A small image captioner, trained from scratch: decoder layers 10, batches of 256.
Rows from block 4 of the text decoder of a small image captioner, named by matrix and row number. Rows with one number belong to one neuron. Each number is 200 + 30 x the weight over its row's rms, rounded and kept within 0 to 999. All counts start at 0.
After each neuron's rows are labels from the 100 texts, of 14848, where the neuron reaches its largest size: "tokens" is the input token at the peak. Only what is clearly more common there than usual is listed. The data: photos of plants and fungi (iNaturalist). In brackets: how many of the 100, against the usual share in percent.
# gate: MLP gate (decoder.blocks.4.mlp.gate.weight, 512x128), inputs 0-127
# fc1: MLP up (decoder.blocks.4.mlp.fc1.weight, 512x128), inputs 0-127
# fc2: MLP down (decoder.blocks.4.mlp.fc2.weight, 128x512, transposed), outputs 0-127

gate.73,228,167,203,192,239,194,184,151,218,221,192,233,152,146,230,195,194,226,194,206,253,157,169,207,154,207,186,224,262,204,172,204,192,140,195,201,199,168,170,131,254,138,190,217,135,223,199,170,187,202,194,248,198,251,224,188,200,233,148,236,227,141,190,212,221,216,234,230,203,179,198,204,217,152,223,194,200,187,197,201,182,177,229,187,217,234,244,168,201,198,173,212,206,202,212,194,287,224,236,272,159,161,164,187,183,191,158,232,195,207,196,170,220,218,172,201,237,191,188,220,145,170,236,220,234,209,212,225
fc1.73,246,196,176,167,152,189,155,229,171,240,274,194,155,181,207,162,181,217,239,200,207,217,180,240,157,200,203,125,198,191,194,177,239,210,216,208,193,115,201,203,196,150,212,165,213,206,177,218,172,203,203,179,190,223,179,184,130,188,186,252,181,185,153,212,256,176,191,221,168,196,209,209,229,187,235,203,252,224,131,208,188,198,191,172,201,217,197,246,210,213,181,196,194,177,221,196,181,173,250,212,252,239,169,198,186,204,220,213,228,229,189,187,183,207,223,207,173,218,242,202,183,147,205,222,234,255,117,258
fc2.73,136,222,231,212,193,233,232,233,169,204,232,205,234,125,182,208,193,228,221,190,174,187,218,146,207,138,200,197,245,247,223,212,160,199,209,211,228,198,209,204,264,179,205,178,290,215,196,168,210,205,209,139,210,184,237,149,207,195,196,211,215,183,227,190,202,176,141,189,174,240,207,201,191,114,197,239,207,152,130,220,227,151,187,177,148,224,178,203,183,200,210,235,234,223,177,160,247,199,205,144,208,194,162,194,213,165,196,203,213,208,208,185,207,163,189,211,138,180,159,187,213,194,203,229,196,165,226,184
tokens: "fern" (25 vs 0.2); "asparagales" (22 vs 0.2); "poaceae" (15 vs 0.1); "poales" (7 vs 0.1)

gate.356,193,174,157,232,235,250,177,199,228,201,233,157,208,194,200,186,146,176,148,133,227,173,164,139,236,145,180,175,240,208,180,221,167,218,188,189,230,189,221,221,191,214,202,124,234,221,164,181,194,218,230,141,242,235,173,191,178,187,196,174,182,202,226,179,225,189,180,176,159,131,182,191,224,229,167,218,232,227,204,191,201,211,236,181,171,222,198,194,224,193,185,259,202,219,197,175,193,200,250,184,210,222,222,217,160,176,276,228,217,186,246,250,191,236,225,197,131,229,181,191,251,205,224,184,207,169,180,165
fc1.356,215,235,207,170,187,183,222,203,162,243,183,192,158,183,240,228,202,258,147,260,184,185,252,236,241,226,202,225,217,237,205,194,229,225,196,208,195,178,161,248,191,173,263,201,223,247,227,251,160,205,164,161,217,248,213,193,155,193,143,225,220,227,171,164,189,210,203,181,230,199,206,195,184,245,193,205,181,200,195,176,215,200,161,236,203,186,238,252,229,231,183,145,161,167,150,201,219,225,155,240,196,215,185,226,188,218,155,186,233,207,165,179,196,162,140,180,208,149,270,194,158,191,177,231,234,216,200,192
fc2.356,169,187,165,186,164,221,239,175,139,241,188,194,157,157,191,205,180,237,220,222,251,178,207,199,200,210,169,157,194,183,233,195,163,198,170,234,154,221,200,216,227,248,230,212,135,226,183,195,204,220,202,148,197,203,200,186,156,151,195,227,175,205,174,215,188,177,213,200,187,237,269,231,210,160,265,143,223,183,187,177,210,219,155,147,204,211,248,223,195,251,199,177,250,189,145,234,178,218,200,198,247,239,140,216,188,223,196,206,242,239,218,263,224,224,170,220,185,168,246,207,207,224,245,211,198,175,192,219
tokens: "sambucus" (54 vs 0.1); "gaillardia" (24 vs 0); "solidago" (20 vs 0)

gate.496,158,189,206,209,174,213,171,217,195,248,148,188,165,187,221,199,174,180,249,206,174,169,235,190,215,205,221,187,222,157,235,243,197,141,174,241,179,227,177,201,233,140,198,189,169,186,191,209,175,136,187,228,191,193,182,167,208,251,198,199,167,156,219,219,121,196,193,222,156,195,204,230,171,205,172,201,193,209,188,174,179,146,207,176,192,266,216,248,211,271,181,225,237,232,196,257,201,267,168,163,193,225,213,274,206,239,189,183,184,237,206,242,176,178,216,226,216,189,170,238,190,231,209,232,181,155,213,231
fc1.496,234,223,198,214,249,251,228,220,197,240,248,183,230,178,209,197,189,159,194,205,269,187,158,185,210,165,188,201,242,126,231,223,216,166,201,233,143,223,206,195,178,209,231,135,200,184,212,172,187,195,230,166,182,219,171,164,180,259,252,209,174,142,214,256,191,171,147,226,251,224,217,191,192,216,241,204,232,209,212,259,172,215,186,240,177,229,206,199,164,218,191,193,234,217,182,153,193,189,247,184,221,208,207,229,170,164,183,266,176,217,236,197,146,210,167,210,185,212,215,178,220,200,212,174,262,225,193,167
fc2.496,193,217,174,193,154,207,180,248,166,245,201,172,224,192,192,193,216,208,223,183,227,174,178,217,228,192,190,139,227,180,249,204,189,163,131,260,178,169,193,231,223,167,228,177,145,172,163,171,182,176,201,193,161,212,169,221,206,261,239,209,223,172,173,216,148,136,131,202,198,217,192,226,210,183,208,159,242,202,247,143,166,211,218,201,233,230,256,268,196,163,198,188,241,222,216,204,184,183,217,211,203,190,232,240,200,229,200,246,195,235,180,221,147,228,174,176,190,172,235,227,217,166,193,236,159,168,225,188
tokens: "geranium" (39 vs 0.1); "clintonia" (14 vs 0); "polystichum" (12 vs 0); "osmunda" (10 vs 0)

gate.372,213,207,241,167,162,213,177,251,205,235,193,246,207,180,175,143,219,145,172,201,211,195,206,156,221,218,228,226,186,163,248,192,213,185,188,235,190,236,170,188,220,160,148,182,210,222,194,200,223,202,208,151,149,163,190,189,175,277,220,219,207,232,221,218,190,176,214,148,142,141,162,146,211,256,221,159,229,230,154,184,183,190,181,204,235,233,190,257,183,227,144,227,196,204,185,171,182,218,226,187,129,193,202,248,169,223,212,232,231,205,207,215,187,169,223,234,226,196,177,192,228,194,189,146,185,160,231,169
fc1.372,211,220,265,241,220,221,197,225,231,123,200,193,219,219,205,222,169,206,290,158,242,201,204,159,193,191,201,177,195,151,186,182,266,171,225,216,240,222,207,210,185,191,158,197,174,219,197,225,209,203,204,212,168,236,165,191,166,176,255,195,227,268,217,207,175,170,218,191,251,189,183,199,206,233,233,136,195,192,238,213,154,255,209,135,204,206,215,269,161,214,199,213,167,201,187,175,150,192,249,169,203,211,240,216,163,199,212,172,191,255,197,179,130,206,190,193,220,193,237,167,180,188,198,191,234,204,207,201
fc2.372,162,170,219,218,148,187,225,177,147,173,191,205,194,198,195,219,167,155,248,176,208,213,235,203,194,216,220,246,166,153,161,181,245,205,189,197,223,237,204,163,186,209,186,256,179,216,194,175,185,251,174,187,172,181,191,230,227,113,246,170,222,143,232,192,181,172,204,187,234,150,194,197,170,219,166,207,174,141,183,208,284,187,199,177,190,211,163,216,195,200,233,179,200,222,151,176,197,192,182,179,182,192,233,216,213,119,193,147,222,222,201,203,231,173,188,221,150,183,194,175,166,172,164,193,198,198,246,127
tokens: "," (52 vs 17.5); "-" (47 vs 1.4)

gate.240,177,182,233,220,186,209,230,202,224,149,222,214,142,208,243,167,168,186,163,224,243,118,191,190,187,176,151,227,159,177,222,239,228,235,163,257,247,178,187,204,250,224,213,199,235,248,203,206,165,211,276,153,243,216,216,221,152,204,181,229,212,195,209,187,182,154,149,145,228,189,154,223,171,148,182,212,168,207,225,218,170,243,189,174,185,210,216,206,191,188,164,193,211,209,184,227,171,179,213,234,184,191,166,206,237,191,173,184,175,207,199,202,174,200,158,195,214,225,182,195,229,278,206,249,198,183,239,251
fc1.240,204,196,241,207,126,201,226,179,215,159,192,189,172,125,182,192,174,180,193,191,250,229,208,169,214,183,149,237,135,209,203,242,263,191,234,224,279,172,149,181,233,243,213,206,219,217,185,181,145,233,156,200,208,148,208,226,163,243,210,222,197,206,184,177,250,179,248,207,190,279,208,201,169,257,218,205,222,196,208,215,223,165,186,204,217,232,226,207,205,249,131,181,208,214,203,206,222,181,201,218,190,217,181,157,186,179,181,203,217,204,209,206,181,190,185,196,158,202,200,165,171,206,234,180,116,186,208,213
fc2.240,185,162,188,171,181,182,210,178,220,252,205,140,177,167,161,250,207,165,237,226,182,220,205,232,198,220,198,190,213,187,222,186,212,242,142,224,221,153,226,157,202,196,202,142,164,205,267,188,196,176,245,168,226,227,199,129,195,142,244,227,188,210,211,181,167,176,194,215,209,119,191,171,185,186,240,195,222,191,170,206,232,246,176,165,225,170,246,174,170,192,179,158,227,182,255,216,262,181,185,157,214,219,191,249,209,179,183,201,201,254,175,213,194,172,152,212,185,207,172,182,183,221,195,216,189,238,218,263
tokens: "fern" (16 vs 0.2); "polypore" (11 vs 0); "firewheel" (8 vs 0); "celandine" (8 vs 0)

gate.499,254,170,245,190,156,217,257,208,220,201,201,256,201,179,228,238,237,220,174,223,149,206,214,220,241,210,167,248,194,210,215,203,203,247,212,203,184,219,191,207,217,220,205,177,212,224,207,120,179,261,221,162,223,166,160,203,173,191,202,195,183,252,205,175,237,165,213,187,160,193,196,164,193,265,213,218,187,198,202,172,237,199,220,174,162,193,193,207,191,149,181,224,208,186,177,168,239,227,261,200,171,245,234,194,100,151,199,233,263,232,228,175,169,205,219,168,194,217,180,167,223,186,197,181,211,210,143,173
fc1.499,223,222,225,202,190,145,204,187,175,261,178,124,228,249,262,160,221,191,212,172,194,174,205,222,206,182,239,203,230,231,194,221,222,169,207,209,220,212,194,161,208,217,94,237,239,207,219,192,226,163,223,224,204,199,182,182,233,194,158,277,236,195,174,240,178,233,198,161,188,186,198,237,162,213,217,250,261,155,203,178,177,251,177,170,225,190,204,177,260,232,161,207,177,231,203,179,209,235,219,148,248,173,201,198,192,222,216,220,202,207,193,188,205,194,175,205,237,204,222,246,153,210,198,238,221,247,194,207
fc2.499,217,297,174,205,260,200,226,270,195,204,206,219,223,218,211,180,268,194,245,227,203,179,210,167,194,205,206,203,235,185,188,151,226,172,222,214,206,199,264,180,240,228,190,206,270,176,199,194,222,218,222,186,246,189,218,168,201,202,200,186,234,220,179,213,164,226,143,184,166,201,159,190,217,222,203,181,126,163,196,234,194,168,197,236,230,186,196,166,184,262,138,194,200,199,165,234,212,232,221,183,233,249,199,162,181,169,153,261,234,173,181,184,189,220,215,160,211,226,174,156,196,232,216,233,175,218,188,198
tokens: "red" (12 vs 0.2); "common" (10 vs 0.4)

gate.472,167,168,148,187,152,241,245,201,212,226,159,186,221,145,227,203,158,229,276,171,175,183,218,243,178,134,203,219,223,154,219,218,180,132,213,221,230,171,147,176,175,173,229,205,192,180,232,209,204,177,152,209,201,182,170,161,197,254,176,169,151,196,177,204,150,207,150,189,216,148,192,193,138,222,190,213,156,236,201,183,214,167,224,201,131,226,227,190,207,155,221,210,166,214,209,240,218,178,181,206,246,208,199,174,193,214,188,242,211,156,180,156,192,169,188,242,217,174,189,199,178,206,248,210,174,192,198,213
fc1.472,196,226,235,198,251,216,186,186,220,171,252,197,172,207,247,232,222,213,165,184,185,229,165,162,205,221,184,163,230,218,239,199,224,226,185,201,227,165,224,157,221,227,117,200,181,221,119,174,111,220,229,200,252,220,229,232,213,143,204,169,196,200,216,220,215,190,179,255,195,254,206,214,243,226,200,254,219,195,199,235,165,231,194,221,241,143,192,176,235,228,199,210,211,163,199,248,178,195,222,173,226,222,218,173,196,213,175,189,144,200,223,196,181,224,195,194,210,180,220,169,210,149,161,241,251,237,177,192
fc2.472,221,211,239,221,245,212,213,211,174,219,216,166,198,171,218,180,194,219,175,192,195,210,144,191,215,241,228,154,216,176,203,221,205,183,176,216,203,159,229,213,249,203,189,202,141,188,149,202,130,211,234,213,186,168,230,154,211,165,190,221,222,136,192,231,244,223,223,267,156,231,226,240,215,192,188,163,217,204,180,189,141,209,153,246,199,238,193,217,212,282,195,187,248,162,156,214,190,242,213,191,199,245,148,176,199,236,227,197,182,221,260,212,157,227,189,154,214,180,182,170,222,142,204,223,220,209,160,184
tokens: "geranium" (21 vs 0.1); "caryophyllaceae" (20 vs 0.1); "montiaceae" (18 vs 0); "symplocarpus" (12 vs 0)

gate.344,215,186,171,200,211,202,222,160,217,172,232,188,184,185,187,162,190,221,207,173,256,197,214,181,170,162,184,182,138,201,204,217,216,202,147,242,234,196,129,200,162,173,186,186,158,166,192,193,223,230,190,215,175,195,195,237,188,214,252,264,187,211,209,255,221,198,171,187,178,187,192,190,185,165,219,159,203,196,218,249,233,217,258,167,244,265,201,165,233,258,171,234,256,170,245,162,203,189,174,222,164,129,180,200,196,131,222,232,161,201,228,143,245,209,200,206,206,217,225,153,222,209,208,185,170,204,232,227
fc1.344,163,175,173,147,230,209,211,203,190,261,223,191,243,216,187,232,208,180,205,177,233,223,130,155,177,163,198,217,187,224,226,186,220,168,173,200,246,158,193,223,201,178,187,220,187,253,168,215,226,229,248,152,179,202,171,168,204,235,227,230,193,185,157,214,233,211,165,200,240,195,189,209,183,180,201,170,166,200,209,215,252,179,205,191,200,235,145,252,167,228,186,193,210,164,199,242,221,169,205,219,272,139,230,172,186,186,180,240,185,193,170,111,176,202,180,169,162,195,246,137,245,202,194,154,210,218,175,187
fc2.344,238,204,175,221,196,177,193,201,137,233,187,259,205,233,197,203,206,139,192,193,201,183,175,135,158,160,189,199,185,201,221,155,245,134,204,204,211,176,179,195,182,206,219,180,264,264,230,256,205,179,157,197,204,230,158,131,195,181,215,175,148,160,152,175,189,188,187,205,164,216,194,183,161,197,227,209,197,189,210,160,248,220,135,190,131,246,200,250,212,223,157,201,249,205,200,241,221,203,242,185,232,198,234,244,177,214,210,175,178,241,185,205,184,195,217,221,181,216,183,188,241,219,172,183,174,221,161,196
tokens: "sambucus" (53 vs 0.1); "viburnum" (22 vs 0); "asplenium" (22 vs 0)

gate.104,243,200,210,188,179,182,195,241,217,213,195,255,136,206,168,176,135,200,194,231,183,200,160,214,214,240,185,209,213,206,156,234,248,203,230,221,240,197,194,230,213,225,236,236,168,244,211,187,213,157,248,235,227,274,212,213,225,219,208,174,206,182,158,214,204,159,171,223,203,223,194,223,222,212,216,277,194,200,169,206,217,214,199,223,190,209,216,174,229,224,165,217,205,143,253,187,195,175,195,254,234,164,168,216,201,185,177,191,121,220,220,204,160,171,241,195,192,235,175,187,253,284,248,198,163,232,187,226
fc1.104,234,184,161,175,185,194,159,216,193,255,220,253,225,202,209,204,213,168,258,140,177,188,170,191,186,233,184,153,165,221,190,211,200,233,207,238,183,195,206,192,195,185,174,211,173,157,221,204,205,113,229,227,197,230,187,179,193,228,159,119,211,227,201,218,166,195,222,197,166,198,216,218,222,145,190,165,194,162,169,257,155,168,157,184,225,215,237,169,240,211,143,198,212,171,231,231,197,186,191,156,187,236,188,170,144,231,194,238,238,214,203,206,224,180,260,238,215,180,154,219,166,198,222,195,175,216,144,157
fc2.104,204,204,210,187,175,194,219,202,214,225,187,197,261,193,230,185,200,233,183,208,184,203,216,221,184,236,207,236,201,201,182,180,180,188,206,175,119,206,183,152,221,215,186,207,196,200,199,200,192,192,206,189,217,132,179,191,218,221,189,191,195,208,254,172,187,228,204,155,189,242,192,214,171,288,186,271,214,256,182,227,185,181,203,284,261,151,203,146,191,187,242,159,203,229,147,151,214,200,174,181,225,197,188,223,244,226,239,199,236,200,237,226,195,191,282,239,196,203,220,182,240,196,149,195,248,152,158,229
tokens: "frogfruit" (28 vs 0); "sweet" (20 vs 0); "st" (18 vs 0); "trametes" (18 vs 0)

gate.282,209,154,167,217,266,214,162,184,191,202,268,162,168,177,192,213,176,190,251,217,240,248,224,198,187,182,169,178,208,214,167,213,229,199,198,106,223,163,244,190,149,172,233,165,204,181,194,203,241,192,215,160,197,223,216,242,202,214,194,214,212,172,212,229,174,223,189,217,176,213,168,186,192,131,188,108,183,202,158,231,201,183,212,167,193,167,193,187,221,193,209,221,228,210,210,246,210,233,169,180,227,250,167,183,215,190,199,199,213,179,213,153,228,210,215,194,144,219,164,219,210,192,250,253,188,288,186,219
fc1.282,159,183,260,187,220,194,215,162,200,130,197,194,251,190,204,239,256,213,166,197,178,193,220,209,242,168,186,248,182,172,234,186,209,200,239,202,194,168,190,225,207,204,218,181,197,196,203,160,213,248,213,157,174,162,225,232,240,259,219,167,182,241,250,178,144,172,256,203,163,252,194,162,209,230,221,230,213,184,195,223,215,207,215,257,210,179,170,214,153,189,209,241,203,232,179,171,201,157,193,208,178,162,237,229,123,157,184,224,170,240,207,248,218,224,199,190,193,239,216,166,215,216,255,148,167,183,229,205
fc2.282,256,185,157,205,224,188,208,220,259,173,186,208,128,194,217,239,259,190,250,240,240,250,211,220,179,167,237,206,226,224,218,243,195,196,183,235,174,190,191,181,190,171,190,166,205,154,218,183,222,240,186,258,170,232,159,197,200,235,228,203,231,186,233,166,159,195,173,223,198,207,167,166,209,174,155,155,188,162,201,192,202,136,195,221,209,198,229,226,238,151,193,199,247,181,216,194,211,237,229,206,208,184,204,152,163,225,220,199,134,146,178,201,204,127,198,225,160,229,216,238,188,149,198,193,255,192,206,195
tokens: "japanese" (14 vs 0.1); "pacific" (11 vs 0)

gate.201,168,189,211,179,192,185,204,175,172,232,195,236,157,130,183,252,271,211,190,202,183,182,183,196,188,279,217,167,201,230,164,207,157,259,196,155,187,195,223,203,235,195,236,174,184,221,198,214,299,241,193,144,211,213,223,179,166,218,223,237,201,176,207,203,147,213,194,212,127,192,201,185,202,181,168,116,235,219,192,186,246,205,239,174,197,245,206,240,238,199,212,216,170,170,186,204,207,222,183,200,174,175,152,175,161,202,216,167,194,213,192,202,191,252,229,197,168,223,209,223,228,171,208,238,245,202,165,201
fc1.201,209,192,255,213,218,187,146,178,210,209,223,156,235,172,227,205,231,115,197,220,265,240,161,163,238,175,234,279,229,195,193,164,187,211,208,194,208,226,189,253,231,130,192,220,224,189,188,226,188,200,207,191,193,161,236,142,210,240,205,214,209,227,212,197,173,152,200,225,234,236,212,165,230,220,134,160,181,207,179,225,176,254,182,219,240,207,222,252,181,180,202,185,229,251,210,232,225,232,193,209,212,237,178,225,211,212,210,217,214,200,195,191,180,156,174,214,194,145,207,213,182,235,234,224,231,238,140,185
fc2.201,222,202,228,230,234,266,190,163,206,251,211,205,224,268,177,158,194,249,148,163,194,204,185,235,180,109,231,242,183,239,207,194,202,209,147,244,160,206,193,218,166,156,171,263,184,190,177,191,236,221,187,207,163,243,173,230,190,211,227,231,213,223,157,175,237,172,195,274,207,208,166,179,193,195,217,234,175,206,209,154,182,177,221,201,207,226,196,247,194,176,156,217,236,208,126,243,187,215,180,217,154,195,232,230,195,186,194,226,184,209,189,226,218,204,235,231,154,163,163,233,192,228,199,200,218,205,182,198
tokens: "japanese" (7 vs 0.1)

gate.186,227,218,119,185,232,194,201,213,230,265,206,171,231,233,217,219,193,212,188,177,161,204,231,211,205,246,224,221,209,149,196,158,141,218,215,220,125,197,220,195,205,210,182,159,269,213,193,228,175,168,198,239,196,148,217,144,223,178,139,182,200,226,188,210,217,210,194,203,166,192,165,226,165,161,199,186,205,207,139,173,222,179,176,208,135,211,216,245,234,164,201,186,183,170,206,208,211,171,200,189,203,196,200,240,173,164,208,271,170,205,210,211,261,218,167,229,186,194,158,258,194,170,201,233,269,172,204,196
fc1.186,163,194,181,197,235,226,205,227,153,182,178,234,169,196,167,225,198,181,207,201,204,189,214,183,190,212,206,211,213,187,229,227,186,149,142,170,210,215,270,178,162,231,178,212,177,249,193,214,194,266,224,160,185,249,190,277,174,203,211,155,133,260,219,190,230,160,231,208,220,197,190,163,207,170,221,179,172,203,230,259,232,183,178,223,159,190,224,245,119,199,195,222,204,203,157,203,196,169,179,193,147,238,179,258,197,201,213,188,169,213,187,227,165,172,175,261,220,235,190,211,208,222,244,185,160,174,237,177
fc2.186,163,232,195,219,187,255,164,294,183,202,211,231,221,178,228,192,213,194,181,232,222,184,205,233,190,250,196,209,201,215,197,165,228,233,172,181,257,205,162,230,202,171,247,201,242,224,203,255,201,204,236,177,222,195,220,154,224,227,138,165,167,166,153,187,227,231,174,212,201,204,270,230,212,196,220,219,215,211,185,256,238,161,198,230,250,217,144,180,174,243,199,234,171,226,207,202,176,238,223,232,240,169,175,215,189,193,242,193,228,226,233,210,148,265,229,199,171,234,220,228,228,169,170,217,221,217,181,181
tokens: "red" (27 vs 0.2)

gate.256,222,211,206,231,197,203,168,146,236,235,216,161,171,131,198,213,180,205,185,231,172,187,223,226,202,213,174,216,261,223,191,240,222,144,187,166,164,199,181,231,219,175,244,216,218,247,153,210,175,235,207,188,244,193,218,161,201,244,200,222,219,181,217,187,227,221,190,209,180,208,197,215,219,199,173,231,201,218,160,183,162,197,136,260,214,176,206,158,192,221,192,188,158,224,219,243,250,207,166,228,154,181,135,224,281,240,219,278,215,196,194,159,186,178,177,204,217,198,209,175,179,220,231,184,171,125,235,210
fc1.256,226,182,221,263,230,230,209,226,223,207,246,201,237,247,244,168,180,131,208,169,185,188,170,226,180,189,170,219,180,181,203,195,178,184,183,217,177,247,197,205,231,171,181,148,204,171,135,206,211,224,187,177,188,231,186,207,238,175,268,279,205,220,224,244,187,211,201,184,293,183,176,165,216,259,205,222,179,180,213,233,222,235,223,204,241,188,209,232,152,149,205,183,213,203,204,184,183,187,223,172,238,247,209,208,205,163,231,200,194,171,189,183,226,209,132,189,246,221,246,176,170,168,240,182,224,230,177,215
fc2.256,257,245,183,182,159,226,247,246,189,198,197,209,197,234,156,235,202,212,158,160,216,206,189,197,230,231,229,210,204,215,213,257,213,234,197,183,200,142,223,211,202,150,196,144,169,157,236,271,218,221,199,244,247,217,153,211,204,222,238,212,175,199,152,188,258,223,194,202,186,131,231,204,212,216,260,184,210,210,161,240,231,195,214,185,140,196,200,169,212,172,197,169,211,201,268,227,227,179,182,201,182,232,222,138,230,213,214,195,161,184,212,221,206,199,217,232,172,174,134,167,185,213,196,184,198,224,192,142
tokens: "," (96 vs 17.5)

gate.83,193,219,143,186,205,202,152,229,215,203,207,191,193,184,165,173,213,210,161,172,240,217,166,209,154,163,188,199,207,194,132,211,209,213,193,269,150,172,236,219,181,219,250,191,208,174,230,233,221,182,274,182,211,271,201,212,164,249,191,200,171,188,194,187,230,185,193,236,198,260,194,274,165,200,157,160,207,171,168,181,172,212,187,235,213,252,202,260,180,205,199,166,181,141,189,190,237,236,228,206,174,207,208,213,159,230,191,219,163,206,214,211,157,201,259,164,148,178,186,223,200,190,190,167,237,240,195,239
fc1.83,168,201,215,226,167,174,198,233,230,220,168,209,253,229,225,140,178,168,208,198,220,163,146,160,214,167,228,207,195,178,158,132,200,182,149,242,195,213,209,219,220,192,270,188,216,254,171,190,207,216,201,176,109,209,186,213,176,221,185,226,177,166,206,203,156,181,196,241,220,194,229,164,233,232,146,176,223,209,224,229,202,189,133,218,215,223,242,222,132,216,192,201,160,216,209,162,170,216,237,215,185,226,217,217,174,206,224,222,250,214,224,193,146,201,159,195,159,208,176,193,214,229,189,150,223,227,158,160
fc2.83,230,190,183,228,228,177,271,202,222,182,175,210,165,230,211,184,194,208,222,213,151,216,244,179,159,240,229,224,188,178,179,205,170,203,218,197,229,147,180,179,191,180,200,164,242,226,170,177,129,196,178,240,255,175,242,236,230,154,244,157,212,182,263,242,174,215,193,186,234,189,227,203,179,234,222,206,165,209,153,255,248,216,209,185,157,226,174,189,192,186,188,199,214,214,245,171,170,197,152,159,236,168,184,188,246,195,166,186,254,209,151,172,207,223,203,217,241,167,207,137,157,215,205,179,148,212,200,229
tokens: "," (85 vs 17.5)

gate.476,174,211,228,173,238,214,230,202,246,234,191,153,172,187,172,173,228,216,212,203,193,219,176,171,212,206,218,237,203,162,211,279,242,240,175,177,222,172,235,206,230,188,197,148,231,232,215,197,214,189,197,179,233,180,219,229,195,263,191,114,262,192,226,204,187,165,154,182,216,205,179,203,192,121,124,151,177,187,183,260,201,174,185,215,202,185,243,208,169,181,190,231,204,206,248,175,231,232,194,188,158,205,172,161,194,236,238,196,178,191,257,169,171,192,195,242,191,176,207,150,235,198,243,213,182,215,168,173
fc1.476,252,183,177,207,181,219,173,157,232,143,200,189,191,192,168,261,214,184,186,186,196,169,198,171,158,212,185,251,203,176,223,193,240,168,187,196,261,196,192,115,224,258,182,205,199,203,229,132,193,231,211,190,179,251,198,231,190,200,207,176,197,233,205,136,151,195,197,202,141,221,197,220,213,156,191,183,261,242,205,228,179,176,156,130,171,222,195,173,185,184,143,224,225,193,189,238,244,183,205,227,176,188,158,198,199,190,215,174,197,210,221,179,260,176,153,171,178,198,171,187,182,159,190,234,256,183,196,229
fc2.476,203,182,214,176,196,199,244,240,211,217,161,209,163,214,145,223,178,193,198,200,186,232,188,165,179,204,269,234,195,186,248,216,209,232,143,204,231,229,251,194,208,217,204,164,195,222,187,217,166,185,156,156,228,218,199,145,158,210,203,175,226,204,173,219,221,183,210,238,189,173,187,219,221,221,107,192,151,242,214,200,256,181,137,171,230,193,256,240,196,144,177,264,232,174,220,186,214,232,209,262,186,236,223,220,224,234,231,197,175,261,238,181,213,230,171,207,139,200,196,209,194,176,203,236,198,189,187,212
tokens: "japanese" (8 vs 0.1); "common" (7 vs 0.4)

gate.388,233,168,233,158,186,248,228,150,214,213,208,244,195,170,200,205,167,239,157,239,187,213,240,250,261,216,200,193,194,221,142,231,182,193,252,192,167,192,184,210,172,145,224,202,222,207,183,214,226,210,131,240,245,164,221,198,215,207,186,181,233,220,196,234,184,200,229,153,228,141,195,183,197,205,206,188,175,177,196,207,273,143,197,169,249,187,209,177,289,137,207,174,204,211,219,184,249,187,187,209,165,180,197,165,203,212,196,231,218,203,215,190,229,223,165,199,258,208,185,189,142,209,167,208,169,187,234,232
fc1.388,206,194,234,245,229,203,185,191,151,203,194,164,152,191,199,187,197,208,187,252,204,191,245,207,171,270,202,228,137,168,234,173,229,175,243,139,246,176,169,195,217,221,188,201,277,195,253,245,143,165,175,261,202,154,211,163,184,159,212,169,230,221,231,197,233,260,213,160,217,192,142,193,211,208,226,192,193,202,202,197,186,172,178,210,211,153,215,189,169,219,227,177,202,225,237,240,215,204,181,162,204,217,180,172,239,188,222,180,213,150,202,207,226,185,188,253,177,154,175,155,214,195,241,250,195,164,204,224
fc2.388,242,228,243,193,137,193,187,189,222,232,264,194,158,213,197,187,217,212,162,215,177,216,233,249,170,211,235,221,216,206,167,232,193,194,214,175,183,195,198,190,245,173,180,212,253,249,202,199,156,196,164,224,199,123,210,227,226,165,230,174,230,206,241,237,181,219,219,191,198,202,156,207,168,181,209,217,180,191,173,233,245,168,249,206,179,187,194,181,235,190,208,213,150,187,234,228,164,171,212,105,205,183,202,226,244,183,239,213,231,188,182,157,201,190,181,261,278,223,224,194,180,209,187,219,155,166,236,255
tokens: "," (87 vs 17.5)

gate.130,195,217,174,229,262,201,227,216,165,201,231,216,215,153,164,197,216,205,196,191,284,167,178,215,221,190,197,146,249,187,204,210,202,211,212,242,165,248,251,182,166,246,189,213,177,168,157,188,205,204,218,150,192,254,196,189,207,172,195,220,168,168,225,217,214,173,170,203,160,241,234,210,203,188,263,246,234,233,239,192,152,274,220,174,253,217,222,219,178,230,152,232,259,168,223,187,246,185,201,177,218,220,176,229,180,203,194,165,199,226,181,223,213,221,181,114,178,216,188,208,214,217,240,204,231,235,179,199
fc1.130,166,193,183,196,202,211,209,227,147,209,218,243,237,269,214,209,187,178,162,173,241,188,144,203,256,171,132,191,207,194,175,150,178,205,191,220,172,222,227,253,171,228,219,207,183,137,170,150,221,220,209,162,199,202,195,225,212,181,262,193,148,239,169,182,203,181,215,218,251,260,220,173,204,179,204,230,192,181,220,192,182,254,204,178,208,175,147,256,166,218,166,207,230,165,192,157,180,183,229,180,232,249,207,209,168,169,207,156,206,177,209,225,156,202,186,151,201,202,222,148,196,217,182,147,162,208,183,161
fc2.130,234,172,189,236,196,202,205,153,212,187,220,227,197,259,222,213,225,197,184,233,130,222,247,222,174,266,243,218,218,211,215,189,168,216,213,186,217,162,190,141,187,205,167,237,204,261,232,223,171,240,135,239,228,177,243,218,196,133,253,230,238,155,200,218,179,215,205,209,214,194,221,164,212,222,195,216,169,212,148,254,226,161,248,193,197,152,190,144,204,207,190,191,238,203,207,192,181,215,155,184,194,190,172,165,242,169,200,205,212,182,156,173,200,158,221,214,253,178,231,212,187,189,181,266,195,168,172,227
tokens: "fabaceae" (35 vs 0.4); ")" (19 vs 5.7); "malpighiales" (8 vs 0.2); "holostea" (7 vs 0)